config = dict(
    train_examples=101725,
    norm='layernorm',
    fused_qkv=False,
    qk_norm=False,
    optimizer='adamw',
    beta1=0.8,
)
Rows from block 11, named by matrix and row number. Each number is 128 + 24 x the weight over its row's rms, rounded and kept within 0 to 255. All counts start at 0. Numbers have three digits each. After the name is the row's rms in percent of the matrix's.
# ada: adaLN modulation (shift, scale and gate of each sublayer stacked) (model.blocks.11.ada.weight, 960x128), inputs 86-127
ada.199 141:128114128128128166108128158155108099128128128128104128128128084128128128128065099154152155128128105128074128128069128174091128
ada.200 039:128128128128128128128128128199128128128128128128128128128128128128128128128128128128058128128128128128128128128128128128128128
ada.201 148:128128128128128153128128128163160128128128177128128128147128128169128159175060128128128128161128105128067142128054168128128128
ada.202 123:128128128150128128082128128149128098128128160153101086100128100128128128128085128128128128052128087128094128128128128128101149
ada.203 064:128128128128128128128128128128191128128128128128128204128128128204128190196128128128128128189128128128128128128128199128128082
ada.204 086:128128128128095128095128128128161079128072162164128128128128128128128077171096128128128128128128092128091128128128128128128128
ada.205 082:128098128087128128187128169128128128128128051084128128128128128128128128069128128128159169128128190128128128128128128128128128
ada.206 190:128128128104128107150128112128070128128128065104128128104128128085111128046156128128114128095128163128163128113179085111147105
ada.207 106:128099128088128128181128128128128128152128058087128163128128128128128128070128128128128160128128181128128128128128128128128095
ada.208 033:128128128128128128128128205128128128128128128128128128128128128128128128128128128128214128128128128128128128128029128128128128
ada.209 083:128128128061128128128128128128128128128128128128128128128128128128128128088128128128128128103128128082128128062128128128128059
ada.210 177:128128128091144104154128110128086128128128077102153128107128128103099146069169128128110128107128164102169128093159097111155089
ada.211 129:128128128128128151128128128128182128128105154128160185166128155178128128209128128128128128204096128093128152080097186128159128
ada.212 048:128128128128128128128128191128128128128128128128128128128128128128128128128065128128128128128128128068128128065042128128128128
ada.213 183:128128128095128128128128087128128128128128128128192180128128153128128128128198144106076128161128175106191128097160128112169128
ada.214 089:096128128128128128128128128162128128128128176128128128128128128128128128165044128128128128128128128090053128128077128128128128
ada.215 193:128128128100128109145128102128084128128128093105152128109128128128104128068174128116096112091128156103183128099178128104148101
ada.216 112:128128128128099128128128172128098104128128128128069095128128102095128094128035128154186155101128128128047128128128091152094128
ada.217 112:128128128128128169128128128128128128128128128128128128128128128128128128128065128128128128128128128128066128128046128170128128
ada.218 109:128128128128128164128128128128210128128128171128128128128128128195128153209128128128128128198128128128128128128050208156128128
ada.219 118:128088128128128128168128168128093128151128068128128128128128107092128128092128128128168178128128169128128128128128092164128128
ada.220 121:148102128128128128155128179103128128152128076128103128128128105100128128101083128155184174128128158128088128128128103162128128
ada.221 129:128128128128128128181128128128188128128128128128128188128128165179128128176128128128128128200080156128128128128105175128128106
ada.222 068:128128128128128128128128189128128128128128128128061128128128128128128128128042128128193128128128128128049128128128128128128128
ada.223 148:128128128105147153156128128128210128128128155128128181157128128197128158194103128128128128188128128106101158128068214128128128
ada.224 043:128128128066128128128128128128128128128128128128128128128128128128064198128128128128128128128128128031128128051054184128128128
ada.225 110:128128128073128104164128128128128128128128080084128162128128128128100155095160128128128128128128169099168128089128128128152073
ada.226 088:128128128128128128163128183128128128128128128128092154128128128128128128128042128128195128175128128128046128128070128128128128
ada.227 132:128128128100128128128128093163098128128128128128161128128150128128128152092191128128086108097128128128202128128156128109128128
ada.228 184:128128128106128108147128128128076128128128056100128128103128128081107128036162128128128128089128161128171128128165083128128108
ada.229 015:128128128128128128128128128128128128128128128128128128128128128128128128128128128128128128128128128128128128128128128128128128
ada.230 117:128128128161128160098128179128128128128128128128069092128128105128128128128065128128183158099128128128070128155101128158082128
ada.231 161:128128128106128109128128105128071128128128079108156128128128128086128128055178128128100128094128155128185128111178086128146108
ada.232 328:110142136102144128144138089128187142120122141112175169145139155175128153160178141114080100151128128104174151103128193102166104
ada.233 071:128128128128128128128128128207128128128128128128128128128128128128128128128128128128128128128128128066128128128128128128128128
ada.234 009:128128128128128128128128128128128128128128128128128128128128128128128128128128128128128128128128128128128128128128128128128128
ada.235 381:084157146128128145128152128133205128112128165136128145156128151198128134192117128128116109153153117098115169106099213128128128
ada.236 100:128128128128128128128128189128128128128128128128119128128128128128128128128057128128194163128128128128059128128088128162128128
ada.237 134:101160128128128128128128109175128128093128158128128128128160128156128128128128128128094094128128128128128155128128161096128128
ada.238 131:128128128128128161128128166128128128128128161128107128128128128128128128167048128128166128128128128128051128128053128154112128
ada.239 128:128128128087128128174128095128128128128128073092193168128128128128100128128128128128080128128128177098128128091162128128158090
ada.240 119:128128128084128128173128128128128128128128085096168170128128128128095128098175128128128128128128170088176128074151128128167080
ada.241 151:128128128128128128128128174128061128149128079128075101111128102069128128047080128128184159086128128128091128128128057145105128
ada.242 070:128128128128128128128128196128128128128128128128072128128128128128128128128032128128210168128128128128049128128128128128128128
ada.243 087:128128128128128128128128128128052128128128128128153128128128128128128128128185128128100128128128128086194128073182128128128070
ada.244 066:128128128071128128184128128128128128128128128128128192128128128128088128128096128128128128128128175076128128069071177128128071
ada.245 069:128128128128128128128128162128128128128128128128088128128128128128128128128023128128180128128128128128034128128072128128128128
ada.246 332:128128128128128143128128094128179128128113137128185197173087128161128117200128128128128128206128128110128141096118179146164128
ada.247 208:128128128083148117168128106097168128128098102089161184113128128128104161128157128128102128128128159128158128103148165128158078
ada.248 153:128128128128106161109128165128128128128155157146103128128128128128161128128061128151149149128128105128067128152073128162104128
ada.249 056:128128128067128128128128128128128128128128128128128128128128128128058128128128128128128128128128128043128128038128128128128064
ada.250 099:128128128077128128202128128128186128128128128128128209155128128167128128175128128128128128194128128086128128069101187128128074
ada.251 079:128128128128128128128128128128047128128128082128128128095128128061128128026128128128128128060128128128128128128180060128128128
ada.252 092:128128128128128128167128174128128128128128059128085128128128128128128128045075128128180163128128174128088128128128128128128128
ada.253 128:128128128128128151128128184128128128128128128128073128128128128128128128128034128128189128128128128128051128128079128128103128
ada.254 207:128128128096128106149128093128110128128128095103163145128128128128108128088182128116089110109128156103188128098174128105159097
ada.255 052:128128128128128128128128128128002128128128053128128128128128128057128128021128128128128128128128188128128128128128128128128128
ada.256 203:106128148128128147128128128128208128128093171128128175150128152191128128206128128128128128163128128101118168094084212128128128
ada.257 074:128128128083128128128128128128166128128128128128128186128128128168128172128078128128128128192128128128085128128048181128128081
ada.258 170:104128128128128150100128128155128128109128173156111128149128128159128128174059128128128094128128096128064128128070150128128128
ada.259 127:128128128128128167128128128128204128128128128128128211189128161193128128210128128128128128216128128128128157128095209128128128
ada.260 132:128128128128128094128128093128074143108128094128161128128128128094098128085180128105089110128128128097178128093173093096156128
ada.261 096:128128128089128128188128156128174128128128128128128193128128128161128128128108128128158156199128169128103128092079173128128090
ada.262 232:128128128128128139128128104128199128128098146128128181167085169182128128205128128128095128196128128114128161128114196128128128
ada.263 314:114128128128119165128128128153177128128128174137128128182128147176141128199123128128128120194128112096121155128072177150128128
ada.264 078:128128128128128128128128128128128128128128128128088128128128128128128128128023128128163128128128128128032128128069128128128128
ada.265 057:128128128128128128128128128128128128128128128128128128128128128128128128128128128128128128252128128049128128025128128128128128
ada.266 138:128158152128128128128128076156059128107128147148152128128128128092128103128128128097077093095128128128128128128163093100128128
ada.267 098:128099128088128128172128172128128128128128073096128160128128128128095128075081128128177128128128178095094128087128128128128083
ada.268 221:128128115105128107128128128128069115139144073100133128094128104076106128042151128142112128072145156128158116128168082128128107
ada.269 096:128128128085128128184128157128099128128128052087128163128128128128100128074128128128162156128128187128128128099128128128128090
ada.270 128:128103128088128128189128128104128128150128082092128192128128128128128128128128128128128154128128178128128128128128128150128089
ada.271 223:110128142105128150128128128140196128128128166128128179158128154192128146200128128128128112191128128090128162089080206128128128
ada.272 125:128128128128128152099128165195082128128128155128096102128128109128128128128072128128171128104128128087083128094076128128107128
ada.273 119:128128128128128166128128128179128128128128177128128128128128128158128128176059128128128128128128100128069148128052128128128128
ada.274 067:077128128128128128128128128128128128128128128128128128128128128177128128180081128128128128191128128078085174084044185128128128
ada.275 082:128128128067162128167128128128128128128128128128128176128128128128128174128128128128128128128128128068128160064080173128128070
ada.276 117:128128128128128128128128084128065103128128128128163105097128128073128128094171128128074128065128128128177128128185084128128128
ada.277 021:128128128128128128128128128128128128128128128128128128128128128128128128128128128128128128128128128128128128128128128128128128
ada.278 166:128128128097128112157128128128071128128128054100128128108128128080107128047154128128115128090128173128161128105169077128128098
ada.279 073:128128128128128128128128197128128128128128128128075128128128128128128128128043128128198163128128128128055128128075128128128128
ada.280 071:128128128128128128128128128128044128128128128128128128128128059071128128045072128128128128050128128128128128128128065128128128
ada.281 143:096128128095128128128128095160128128105104128128154128128128128128098128128166128128086091128128128079172149083128128104128096
ada.282 097:128128128128128128128128166128056128128128074128095128103128092063128128045104128128165176090128128128128128128128061158096128
ada.283 153:128128128091128107162128128128079128128128057094128128107128128089098128045144128128128128128128173106157128099153088128128093
ada.284 231:128128128097128102162128116128083128128128063099145138111128128094105128066159128116119128112128175110164128103165085114153099
ada.285 127:128128128079148128191128128128128128128128076084128186128128128128102159128128128128128128158128182128128128096128128128154082
ada.286 130:128154128128128128128128099154204128128128174128128128128162128198128155128128128128081102128128128128128156128128214128128128
ada.287 218:128128128101128107151128116128069128128128060102138128106128128081111128045155128128116128092128168128164128111173079128143104
ada.288 146:128128128107128103128128103128093128128128083128148128095128128089128128068177128128099128077128128128184128128193128128144105
ada.289 072:128128128128128128128128128239161128128128128128128128128128128128128128128128128128128128128128128065128128076128128128128128
ada.290 114:128128128128128154090128128128128128128128162160082096128128091128128128128049098156162128100128094128056128128091128151092128
ada.291 095:128128128072128128165128128128181128128128128085128188128128128128092176128128128128128128128128128098172128080128190128165066
ada.292 106:128128128086128128128128128128128128128128062092162128128128128128128128063180128128107128128128179128183128128170128128160084
ada.293 100:128128128086128128188128166128128128128128059089128168128128128128128128087099128128167164128128189128128128128128128128128095
ada.294 045:128128128128128128128128191128128128128128128128058128128128128128128128058026128128205128128128128128047128128128128128128128
ada.295 153:112128128149128171102128128128188112108128173154128128154128128178158128190113128128128128128128087161109128156128177128128146
ada.296 067:128128128128128128128128168128041128128128128128069128128128076045128128036054128128187128083128128128079128128128051128128128
ada.297 078:128128128073166128180128128128128128128128128128128185128128128128087163128128128128128128178128169070128128063093128128128069
ada.298 113:128128128094128128192128150101128128128128062086128177128128128128128128128128128128145158159128188128128128128128128128128097
ada.299 124:128128128101128128128128128128069128128128054103128128099153128089128128033128128128128128083128165128153128128170082128128101
ada.300 300:112142128128128148108128102141185128116119191151153140159128147184146128204128128128096100169128094117128145128096191128128128
ada.301 077:128128128085128128168128128128055128128128067096128128128128128079096128060128128128128128128128177128175128094162089128128087
ada.302 069:128128128128128128128128128128128128128128128128128128128128128128128128128019128128167128128128128128030128128086128128128128
ada.303 066:128128128128128128128128128128047128128128047128128128128128128044128128043128128128128128072128128128128128128199055128128128
ada.304 088:128128128128128128174128128128204128128128128128128196162128128181128128220128128128128128222128128128128128128089213128128128
ada.305 087:128128128128128161128128191128128128128128128128095128128128128128128128128071128128186161128128128097073128128064128173096128
ada.306 160:128128128102128104155128105128077128128128069100142128128128128085109128051162128128102128095128169128169128128193083109146105
ada.307 220:128143128157109145092128128147128128113128162161091093128128128128152103151055128128148106102128094128061128148107112128102158
ada.308 245:128128128146113166102116139171128128128128172156118113152128111141153128164081128128137128128128095128081128151065128158115158
ada.309 172:128128128087148128189128128128151128128128099096182194128128128147107151150128128128128128188128176101128128092128160128168091
ada.310 148:128128128093128111128128096128095128128128091099155128096128128128102151076173128128090128081128151128182128107176128128148093
ada.311 152:128128128085128100159128105105128128128128081093156151103128128128110128099172128128102128128128163110175128097175128128157085
ada.312 085:128128128128128128128128128128128128095043128128128128128128128128128087181128128128128128128128128081128128071128128128128128
ada.313 114:128128128092128128168128155128098128128128050092128128128128128099128128049128128128164128128128176128128128104128103128128090
ada.314 234:128128128096128106158128128128089128128128056097128128108128128095107140050155128128128128103128170116163128109166095128145096
ada.315 121:128128128086128128162128128128084128128128062096128128128128128099099128053128128128160128102128170128128128094128095128128084
ada.316 194:128128128092128110144128117128079128128128072101140128105128128088106128051161128128114128085128160104171128095163091128145091
ada.317 028:128128128128128128128128128128128128128128128128128128128128128128128128128128128128128128128128128128128128128128128128128128
ada.318 130:128128128128128149103128160153095128128128153152078101128128100128128128128031128128169128096128128128046128128089105128103128
ada.319 086:128128128089128128128128128128205128128204128128128171128128128197128188173128128128128128175128128128128128128062219128128128
ada.320 061:128128128082154128194128128128169128128128101089128197128128128163128171128128128128128128187128186086128128085087186128128091
ada.321 119:078128128128096142079128099165128128128156175146128118160166128160177160155128128128095106128128077128128128128128128128128128
ada.322 022:128128128128128128128128128000128128128128128128227128128128128128128128128128128128041128128128128128128128128128128128128128
ada.323 142:128148128074173128193128128128128128128128104081128192128128128128098173128140109128128128154128184111142128098128151128141081
ada.324 070:128128128077156128186128128128158128128128111095166198128128128163128183128170128128128128161117168100175128092104173128128090
ada.325 061:128128128128128128128128128128128128128128128128128128128128157128128128128073128128161128128044128128062128128128089128128128
ada.326 075:128171128173089128076128128128128128128099178164128086128128128128160063161128128128128128128128079128128128128128128128128158
ada.327 079:094128162128171144188162128157155128128128128128128186161091128153128179148128128128128128182128128088114163128093157128128128
ada.328 086:128201128128101115093128128128128128128128128128128115099128128128128067126148128128110128053128128128152128128155128118128128
ada.329 064:128128128093162158170128128128168128128167128097128181128128128162128181128170128128128128128128162087174176084052182128128086
ada.330 044:128128128128128128197128128128128128128128084128128196128128128128128128128202128128128128128128188128205128128128128128128128
ada.331 053:128128128128178128201128167128128128128128085128128183128128084128105128092128128128176128128128200128128128128128128128128128
ada.332 059:128128128128128128128128174128034128128128128128064028128128128020128128128088128128176128128128128128093128128128036128128128
ada.333 057:128128128083183128192128128128128128128128128092128192128128128128104186128128128128128128176128186128128128099091128128128101
ada.334 136:128128128172101128078128105111128134108100174169143128163112145128167097163143128116105110138128075178141128176139128128128174
ada.335 093:128080128128156154163128128128128198128128148128128160170084128142128164168128128128128142215124128128111128128105128148128128
ada.336 076:128128128128128093100128099093105128128084128128128093128128128096128089128128128128128128049128128128128101128227095093128128
ada.337 126:112128128078163128160128128128180128128128128101148188128182128176128202142144128128111128158128145084145150090128181128148088
ada.338 084:128128128128147153155128128128128194128173128128128135183113128128128148128113128128128153184128128128110128128118128128128128
ada.339 119:128099111128128140162154128128128190128128149136128160173104128128128128153122112128128141210128128109116128128103128135128166
ada.340 088:112149128063160128162152128128147128128158110071128149128165128128103209128128128128128128103128164128128162128128145128128090
ada.341 042:128128128128128128128128184221035128128128128128128128128128128128128128128093128128128128128128128050096128128085128128128128
ada.342 046:128065128128128128193128128128128193128128128128128177156128128128128178142086128128128128194128128128079128128094128128128128
ada.343 128:128128128128128104103128116128119067128095112128128099062128128104128128098139128128128128041128128128143128128156117128128128
ada.344 067:128128128169086128068128099128128128095128164180128086128128128128167082164128128128105100128128063153128128147177128128128156
ada.345 109:128128128115154128169128150128128128128162079090128157103164128128128184090128128105152128128128169193128128128128128128128098
ada.346 051:128128128128128128159128169128073128128128077128098128061079128075128128092099128128173146128128167128094128128068128128103128
ada.347 049:128128128128128128128128128080245128128128128128128186192128128205128128204172128128128128182128128128128183128128230128128128
ada.348 078:128128128128128116083128108128128128128002128128151111069128128134128128128164083128099128051128084128166128128156128098128128
ada.349 090:128128128083164128189128128128148128128128100091128186128128128150128186128152128128128128178128180101156128104096164128128099
ada.350 078:128128128166093128082128128128091128128128128164128073128128128128159074128094128128128128095128087172090087173169080128128168
ada.351 050:128128128128074128128128128040128149128128128128128128196128187128184095128128128128128128128128128128128128128159128128161128
ada.352 051:128128128179128128128128128128128128128128128128083084128078128083128064128128128128180128128128128128128128128128070128128128
ada.353 036:128128128128128128128128029128128128128128128128128128181189128128128128128128128128022128128128128128128128128229221128128128
ada.354 096:128128061128128128172128158128128152128192128128100128128128128128128128128107128128167128137128128128109128128128128128128151
ada.355 051:128128128128128128128128074128128128128128128128172128174128128128128128255149128128069128206128128128128128128128128128128128
ada.356 057:128128128204128128075128128128128128128128187181128079128128128128128128159128128128128128128128072128128128128128128159128188
ada.357 031:128128128128128128128128056128128128128128128128128128128128128173245183177200128128055128128128076128128128128128128128128128
ada.358 102:128128128128128108128128128128128078128128128128128128072128128115109128107128128146128128047138128128154128128147128128128128
ada.359 084:128128128128128128189128128128161128128113082083128182128128128158128128128128128128128128128128182177128128128128164128128128
ada.360 059:114156128128102128069128090128157128128128177128128094128167128159153128128128128128091079089128063128128128154152128128128128
ada.361 098:173102128164128128154128153100128154128128090128128128091092128088096079099128128128163145128100158128128078128128085128128128
ada.362 070:128128128163098128092128128128128164095128128162128090165128128128162084128089128128128128128128094166082128168185128128128167
ada.363 097:128128128128128148128128128128128128128128179128128128183108128128162128179128128128128128201128128128128143128101128148128153
ada.364 053:128128128128128128180128128128185128128128128128128190128128128176128128156184128128128128212128169128186164128042187128128128
ada.365 090:128128163156081096128128128057128145128086128128128128128128149128158077128128155128128128128128128186128128171184128128128154
ada.366 071:128100103128158128181128149128128205128145128128104128166128128128128128128100128128156168183128188128095128128128128128128128
ada.367 033:128128128128128128128128128128128128128128128128128128045128128128128128128077128128193128128128128128067128128128128128128128
ada.368 060:128128128128128128170128175109128096157112061105086128089128128088128128074128128128180153128128189128128140128128128128128128
ada.369 066:128098082128128128128128128204058128128166128128128128128128094092128128128098089128128128128128128083100098128090086128128128
ada.370 093:128128128128110108079128117066128128128128116128128079128148128128128128108143128128113128051128128172145128128155128105128090
ada.371 044:128043128168128165128128177128128128128128128194128128148115128128128107146128128128128153128128128128070128128128128128128128
ada.372 093:099144158084128128128128128062178128128106128079128128128128128128128128128128128172128128112128128128128144128161163128128105
ada.373 067:128105128128128103128091128128113128128128099128128103092154128115103128094150128128104128089060153128152110128169106077128128
ada.374 045:128128128128128128182128201128128128128128128128128183128106128128128128128128128128128128128128178128128128087022164128128128
ada.375 077:128128128128128128128151152128128202128128128128104128134112128128128128128103128128160143155128128128100128128128128128128154
ada.376 024:128128128128128128128128128128039128128128128128128128128128128064128128043011128128241128128059128128128128128128021128128128
ada.377 087:128128128128128128056128128128128128128128183163128089128128128128168128147128128142128128102151062128128128128128128128128128
ada.378 081:128128177128164128187178152128128128128089076094112128108128128128089128093111128128159128128111190128111128128128128128128098
ada.379 054:128128128128169128189128189128128128171128128128128128128128128128128160083128128128185128128128195096128128128055128128128128
ada.380 044:128128128128128128195128167128128128128128071128128181128128128128128128128128128128128128128128196128128128128089128128128089
ada.381 082:128128128128128128128128167128088128128128089128090095062128108079089128082096128128169155092128160128096128128128076128100128
ada.382 044:128128128128128128069128128128091128128128128128128075128128106128128061128128128128128128079128077128128067128212081128128128
ada.383 065:128128128128128128151128128128182162128128128128154183169128128186128128178128128128128128195111128166128128128128178128152128
ada.384 092:128128128166071128080128108128128128128107172154128094149128147128171072161128128128104128128128085128128128151141128128128176
ada.385 068:128128128080175128210128128128128128128128128077128175128128095128128128128128128128128163128128200080128128086105128128128128
ada.386 062:128128128128128093128128128072128128128128084067128128067128128128128128083128128128128128128128156128128128128128128128128065
ada.387 074:128150128128128115128128128082099056128128083128128085062128128091128128080128128128128128049128128128128128128152087128128103
ada.388 076:154068128128128147160128128128128207128128128128128143160128128128128128128114128128128149192128128128111128128103128140128175
ada.389 108:128128128128128106094128128154105084128128103128128076073138128101101128081128099128128112067128128128128128128144128128128128
ada.390 072:128128128165100128075128089128104128089128128166128072128137128128150084128128128128128098083128084160128092163191102128128168
ada.391 085:128193128128105111096073128128118128128128109128128093128128128100128075095128141128114128045128128128145128128165108077128128
ada.392 070:128128128128128175128203152164128128128128142128128150128080128128128128135096128128156128183129128150095143128086128136128159
ada.393 078:128128128086161100192128149128128128128128075076128178128128128128128147106128128128152128128128198128128128100128128128128098
ada.394 083:128128080128164128147128166186128128128172128128128128128128128128095169128128128128128128128128128079128155089041128128102104
ada.395 159:149128101128128151086128111209118128128193168160143110128170105128128128128135128128107102128128087108140099128128128128138138
ada.396 051:128128128128086128128128128128128128128128164128128128128157128128128128171128128172128128128172098128128173128128189167128128
ada.397 110:128128128110169128099128104165128128128128128128152128097155128128128190128153128093095100089128128119155170106133128128128074
ada.398 072:128128128128163128182148128128082128128128077128128128097128128094086128093128128128128128128056179100128128090128128128128128
ada.399 036:128128128128128128128128128128071128128128128128063091128128128031128128075070128128196128128128128063128128128128062128062128
ada.400 053:128128128128128128093128090128187128128128181128128128128128128192128128128128128128092082128128073128128128128128128128128128
ada.401 055:128128128128128090128128128128128128128065128128128128051128128090128082109128128128128128031128128128128128128128112128128128
ada.402 048:128128128128128155128128128207128128128128198128128128235128128128128128189128128128128128251128096128128128128128128128128128
ada.403 087:140087128128128152170128128128128193128128145128128166162128128128128128136128128128128128186128128100120128128099128128128161
ada.404 042:128128128205128128066128128067128128128128213128128128128128128128128072128128128128128128128128037128128128128128128128128128
ada.405 085:128107128105171128170128180128115128128128100103128160089128113110078147108128128128128128128128172082128128082081128128128096
ada.406 092:078128154087128128164175100128178128103106128109158180183128128192128128155154128128098100169128143128154149128128202128128117
ada.407 023:128128128128128128128128128128128000128128128128128128128128128128128128128128128128128128128128128128128128128128128128128128
ada.408 082:128128128128128108167128128061128128128071078110128150095098128099092094096128128128128159128101173128128105128138099128128128
ada.409 053:128128128128128164201128173128128128128128128128128128128107128128128128128092128128175168162128128128093128128128128142128128
ada.410 056:128128128128128128128128089128128168128128128128128128207128128128168128165128128128090128163128128128128128128128128128128128
ada.411 047:128128128128128128205128128084128128128078128128128128128101128128128128128128128128128128163128213128083128128128128128128128
ada.412 024:128128128128128128128128044128215128128128128128204128128128128181128128205128128128039128128108128128128128128128204128128128
ada.413 049:128128128128128128203128128083128128128128078128128183128128128128128128128128128128128128128128174178128128128128128128128128
ada.414 069:128090128128128147128179128128150203128128149128128128202128128145128128153110128128128128207128128128106153128115139128128181
ada.415 078:111128128173086128094128128128128098128095128128128128128128128128165090128128128128128128106128095217147128189159128128128128
ada.416 063:128128128082128128191128128128128163128181074088128144128128092128128128128128128128128128154128197128128128128103128128128128
ada.417 074:128128128174089128078128128081128128128128128128128076128128128128160068128106128128128128128167085172099128180128128128128175
ada.418 076:128128128158088128096128103096100128128089128128128085128128128128159076128091128128128128087128103174088095172215083128128163
ada.419 076:099128128084155128170128128146194128102128098089157182128128128183128169128160128128128128128128128128161128128128195128151087
ada.420 096:128128128166128160128128146186128128128128142153115157128082128128128128148106147128151128194086128151104128147104137155128128
ada.421 064:084128128094193128181128158128128128128128086099128173128128128128128176128128128128162128128128180128128187128128128128128082
ada.422 091:128128128128181128165154128128104067128152087128128128097128097128085164089128089128128128128128167128128128128128128128128128
ada.423 093:078128160054128128182182128128171128128128128080128182128128128184128207128128128128128128152128160128128136128128185128128109
ada.424 086:128128128167089128082128111128092128128128144160128072128128128100159074128100128128128128094128089170095096170185081128128166
ada.425 047:128128128128128128128128069128202128128128128128128128128128128200190128128128172128055128128128128128187128128128213128128128
ada.426 069:128128128082155128184128128128128128154128093079128170168128128128128159128128128128160128184128174128081128128128128128128098
ada.427 051:128128128186083128091128128066128141128128128128128106128128128128173046128128128128128128128128084177128128168178128128128171
ada.428 092:128071146128128148172152145128144128128128128128128166157096128147128128154128128128145128207128128128112137105086146157128128
ada.429 065:128128128076128128192128128128128128128128128128128195128128128128128128128128128128128128145128186094148128091128179128128128
ada.430 067:128128128128128128128128161128088084128128080101098128087164128092128128057128128128164128076128153128128128128128128128128128
ada.431 066:128128128160100128128128128128128128085079128166154128128050128128128055128156128128128128128128128155151128128156128128179128
ada.432 087:128128128100159128190128128103140128128128076072128181128128128128095147090128128128128128128128195128128128128128148128128099
ada.433 084:098169128168078128071128128128128128128128169163128075128128128128173093152128128128128128089128074171128128171128128128128160
ada.434 055:128128128128128128113128128128075128128128128128093078091128128082128083076094128128128128054128128172128128162128067128101128
ada.435 065:128128128128128128079128096213128128128128177165128128128128128154128128159128128128095078128128075128128128128128128128128128
ada.436 083:128176128128128113128128128128128054128128128128128104090128128122128128117156128128128128039128128128160128128153128128128128
ada.437 069:128128128128128094095128128128056128128128128128128061128128128065128128064072128128128128040103128162074109128179040128128128
ada.438 084:128184128128128128067128111128128056128128128128128103095128128128128128130145128128108098064128128128151128128142128119128074
ada.439 053:128128128128128128128128128128128128128128128128128128128128128128160128128128128128128128128128128128128216128065128128128128
ada.440 042:128128128128128128073128043128128128128128128128128128128128128128128128128128128128053128128128072128128128128233128128128128
ada.441 090:128128128128113107079128115128099128093128110128128081103128128088128063106147128128113128069128128176149120128168099128128128
ada.442 071:128128128091157128174128145128167128155128128094128184128128128158100181128128128128128128128128165085162188082056178128128084
ada.443 047:128128128128128128062128128172128128089084128128128101128128128128128128128128128128128088076128061128158128090128128128128128
ada.444 079:128128128128128152185128128128128128128128128128128155163090128128128128132111128128151128198128128128101128128105128128128128
ada.445 072:128128128128163128128128160128128062159162087102099128069143128128078157078128128128165128082128128128128128128128097128128056
ada.446 116:128114128128128148128128128146128180160191164128128128171171104160158186128115128128128128151171128105119128128110156128128147
ada.447 073:128128128128128113089128128128128040128128128128128121075128128128128128128151128128128128061128128128153128128158128128128128
ada.448 096:128128128128128117089128128128128031128128128128128120082132128128128095128145128128128111064128128128145128128143128128128078
ada.449 175:107128157164112128094128113128150128103073176177144128145128147153150075177140128128109128128128080128136128128128146128138153
ada.450 069:128128128161128083091128090128128128087071128157128083128128128128128076128128128128128128128128096163128083164240093128128165
ada.451 058:128128128128128128171128128128128128128128093128128128077128073106079128090128128176128184128128176128128128128075128128128128
ada.452 069:128099128128128158172128151128084128128153146128128162153128128128128128128097093128150155184128128091093128128101128139128128
ada.453 048:128128128128128128128128090128128195128128128128128128194128128128128128161128128128098128160128128128128128128128128128128240
ada.454 037:128128128128128128057128128128128128128128128128128055128174128128128128128054128128128128128128068128053128180200128128128175
ada.455 018:128128128128128128128128128128128128128128128128128128128128128128128128128128128128128128128017128128128128128128128128128128
ada.456 037:128128128128070128128128043128128128128128128128128128128128128128206128128128128128128046128128033128128128128128128128128128
ada.457 045:128128128098162128174204128128128128128184088089128128128128128128128200085128128128128128128128185128128128128128128128128128
ada.458 035:128128128128128128128128128128059128128128128128035046128128128128074128086128128128128128109128128128128128128128050128071128
ada.459 070:128128128128128128128128128128128192128128128128128128170128128128128128128106128128128128177128128088104128128108128128128157
ada.460 129:128103128097155128195128146128128128128128073089128168128128128128101156128128128128148149152128187170128128128128136128128105
ada.461 050:128128128128128150128128128188040128128128128128128128128128128128128128128089128128128128128073128083090128059128053128128128
ada.462 062:128128128128128128044128128128128128128128193176128076128128128128164128128128128128128128128178057128128128128128128128128128
ada.463 049:128128128128128128078128128195128128128128190128128128128176128128128128128128128128071128128128077128184128128128153128128128
ada.464 075:128128128177128128070128128128128128128128170185128088128080128100128072128128128128128128128128071078128128128128101128128143
ada.465 034:128128128128128187128128128128128128128128128128128128128128128128128128128128128128128128128128193164128187128128128128128128
ada.466 099:106128128128163158185128138170128128128128132128128160128093128139128171151111097128139128206128128128108128128101134149128128
ada.467 079:128128128128128128128128076128128211128128128128182128128128128128128128128128128128128128210075128128128095128128128128128128
ada.468 111:128128128101157096188140128103128152128112075086128168105128128128088128100128128128148152128128184128128128128145128128128097
ada.469 093:128128128171093128095128128128156174128104178174128128157101144128164089171128165128128128159128085128128128128128128128128176
ada.470 060:128128128128088128068128101128128128128128128128128071128128128114128128128149128128101128078128128128153128128177104128128128
ada.471 127:128128128160084128055128110128128128128128163160128080128128128128161106128139128128108103097131068128139128163142128128128152
ada.472 098:128128128128128101128128101128128060128128097114152128094160128128114128096160128128099099076128143177164128128180128128128096
ada.473 056:128128128128128128128128128128164223128128128128128128203128128182128128178128128128128128229128128128128128128128171128128128
ada.474 091:101147128128128114092128128128128062104095128128128110082143128128128128133141128128128112064128128128146128128157128128128095
ada.475 050:128100101128128156128128128174055128128160161128128128128128070128128128128091128128128128145128128059096128128106128128128149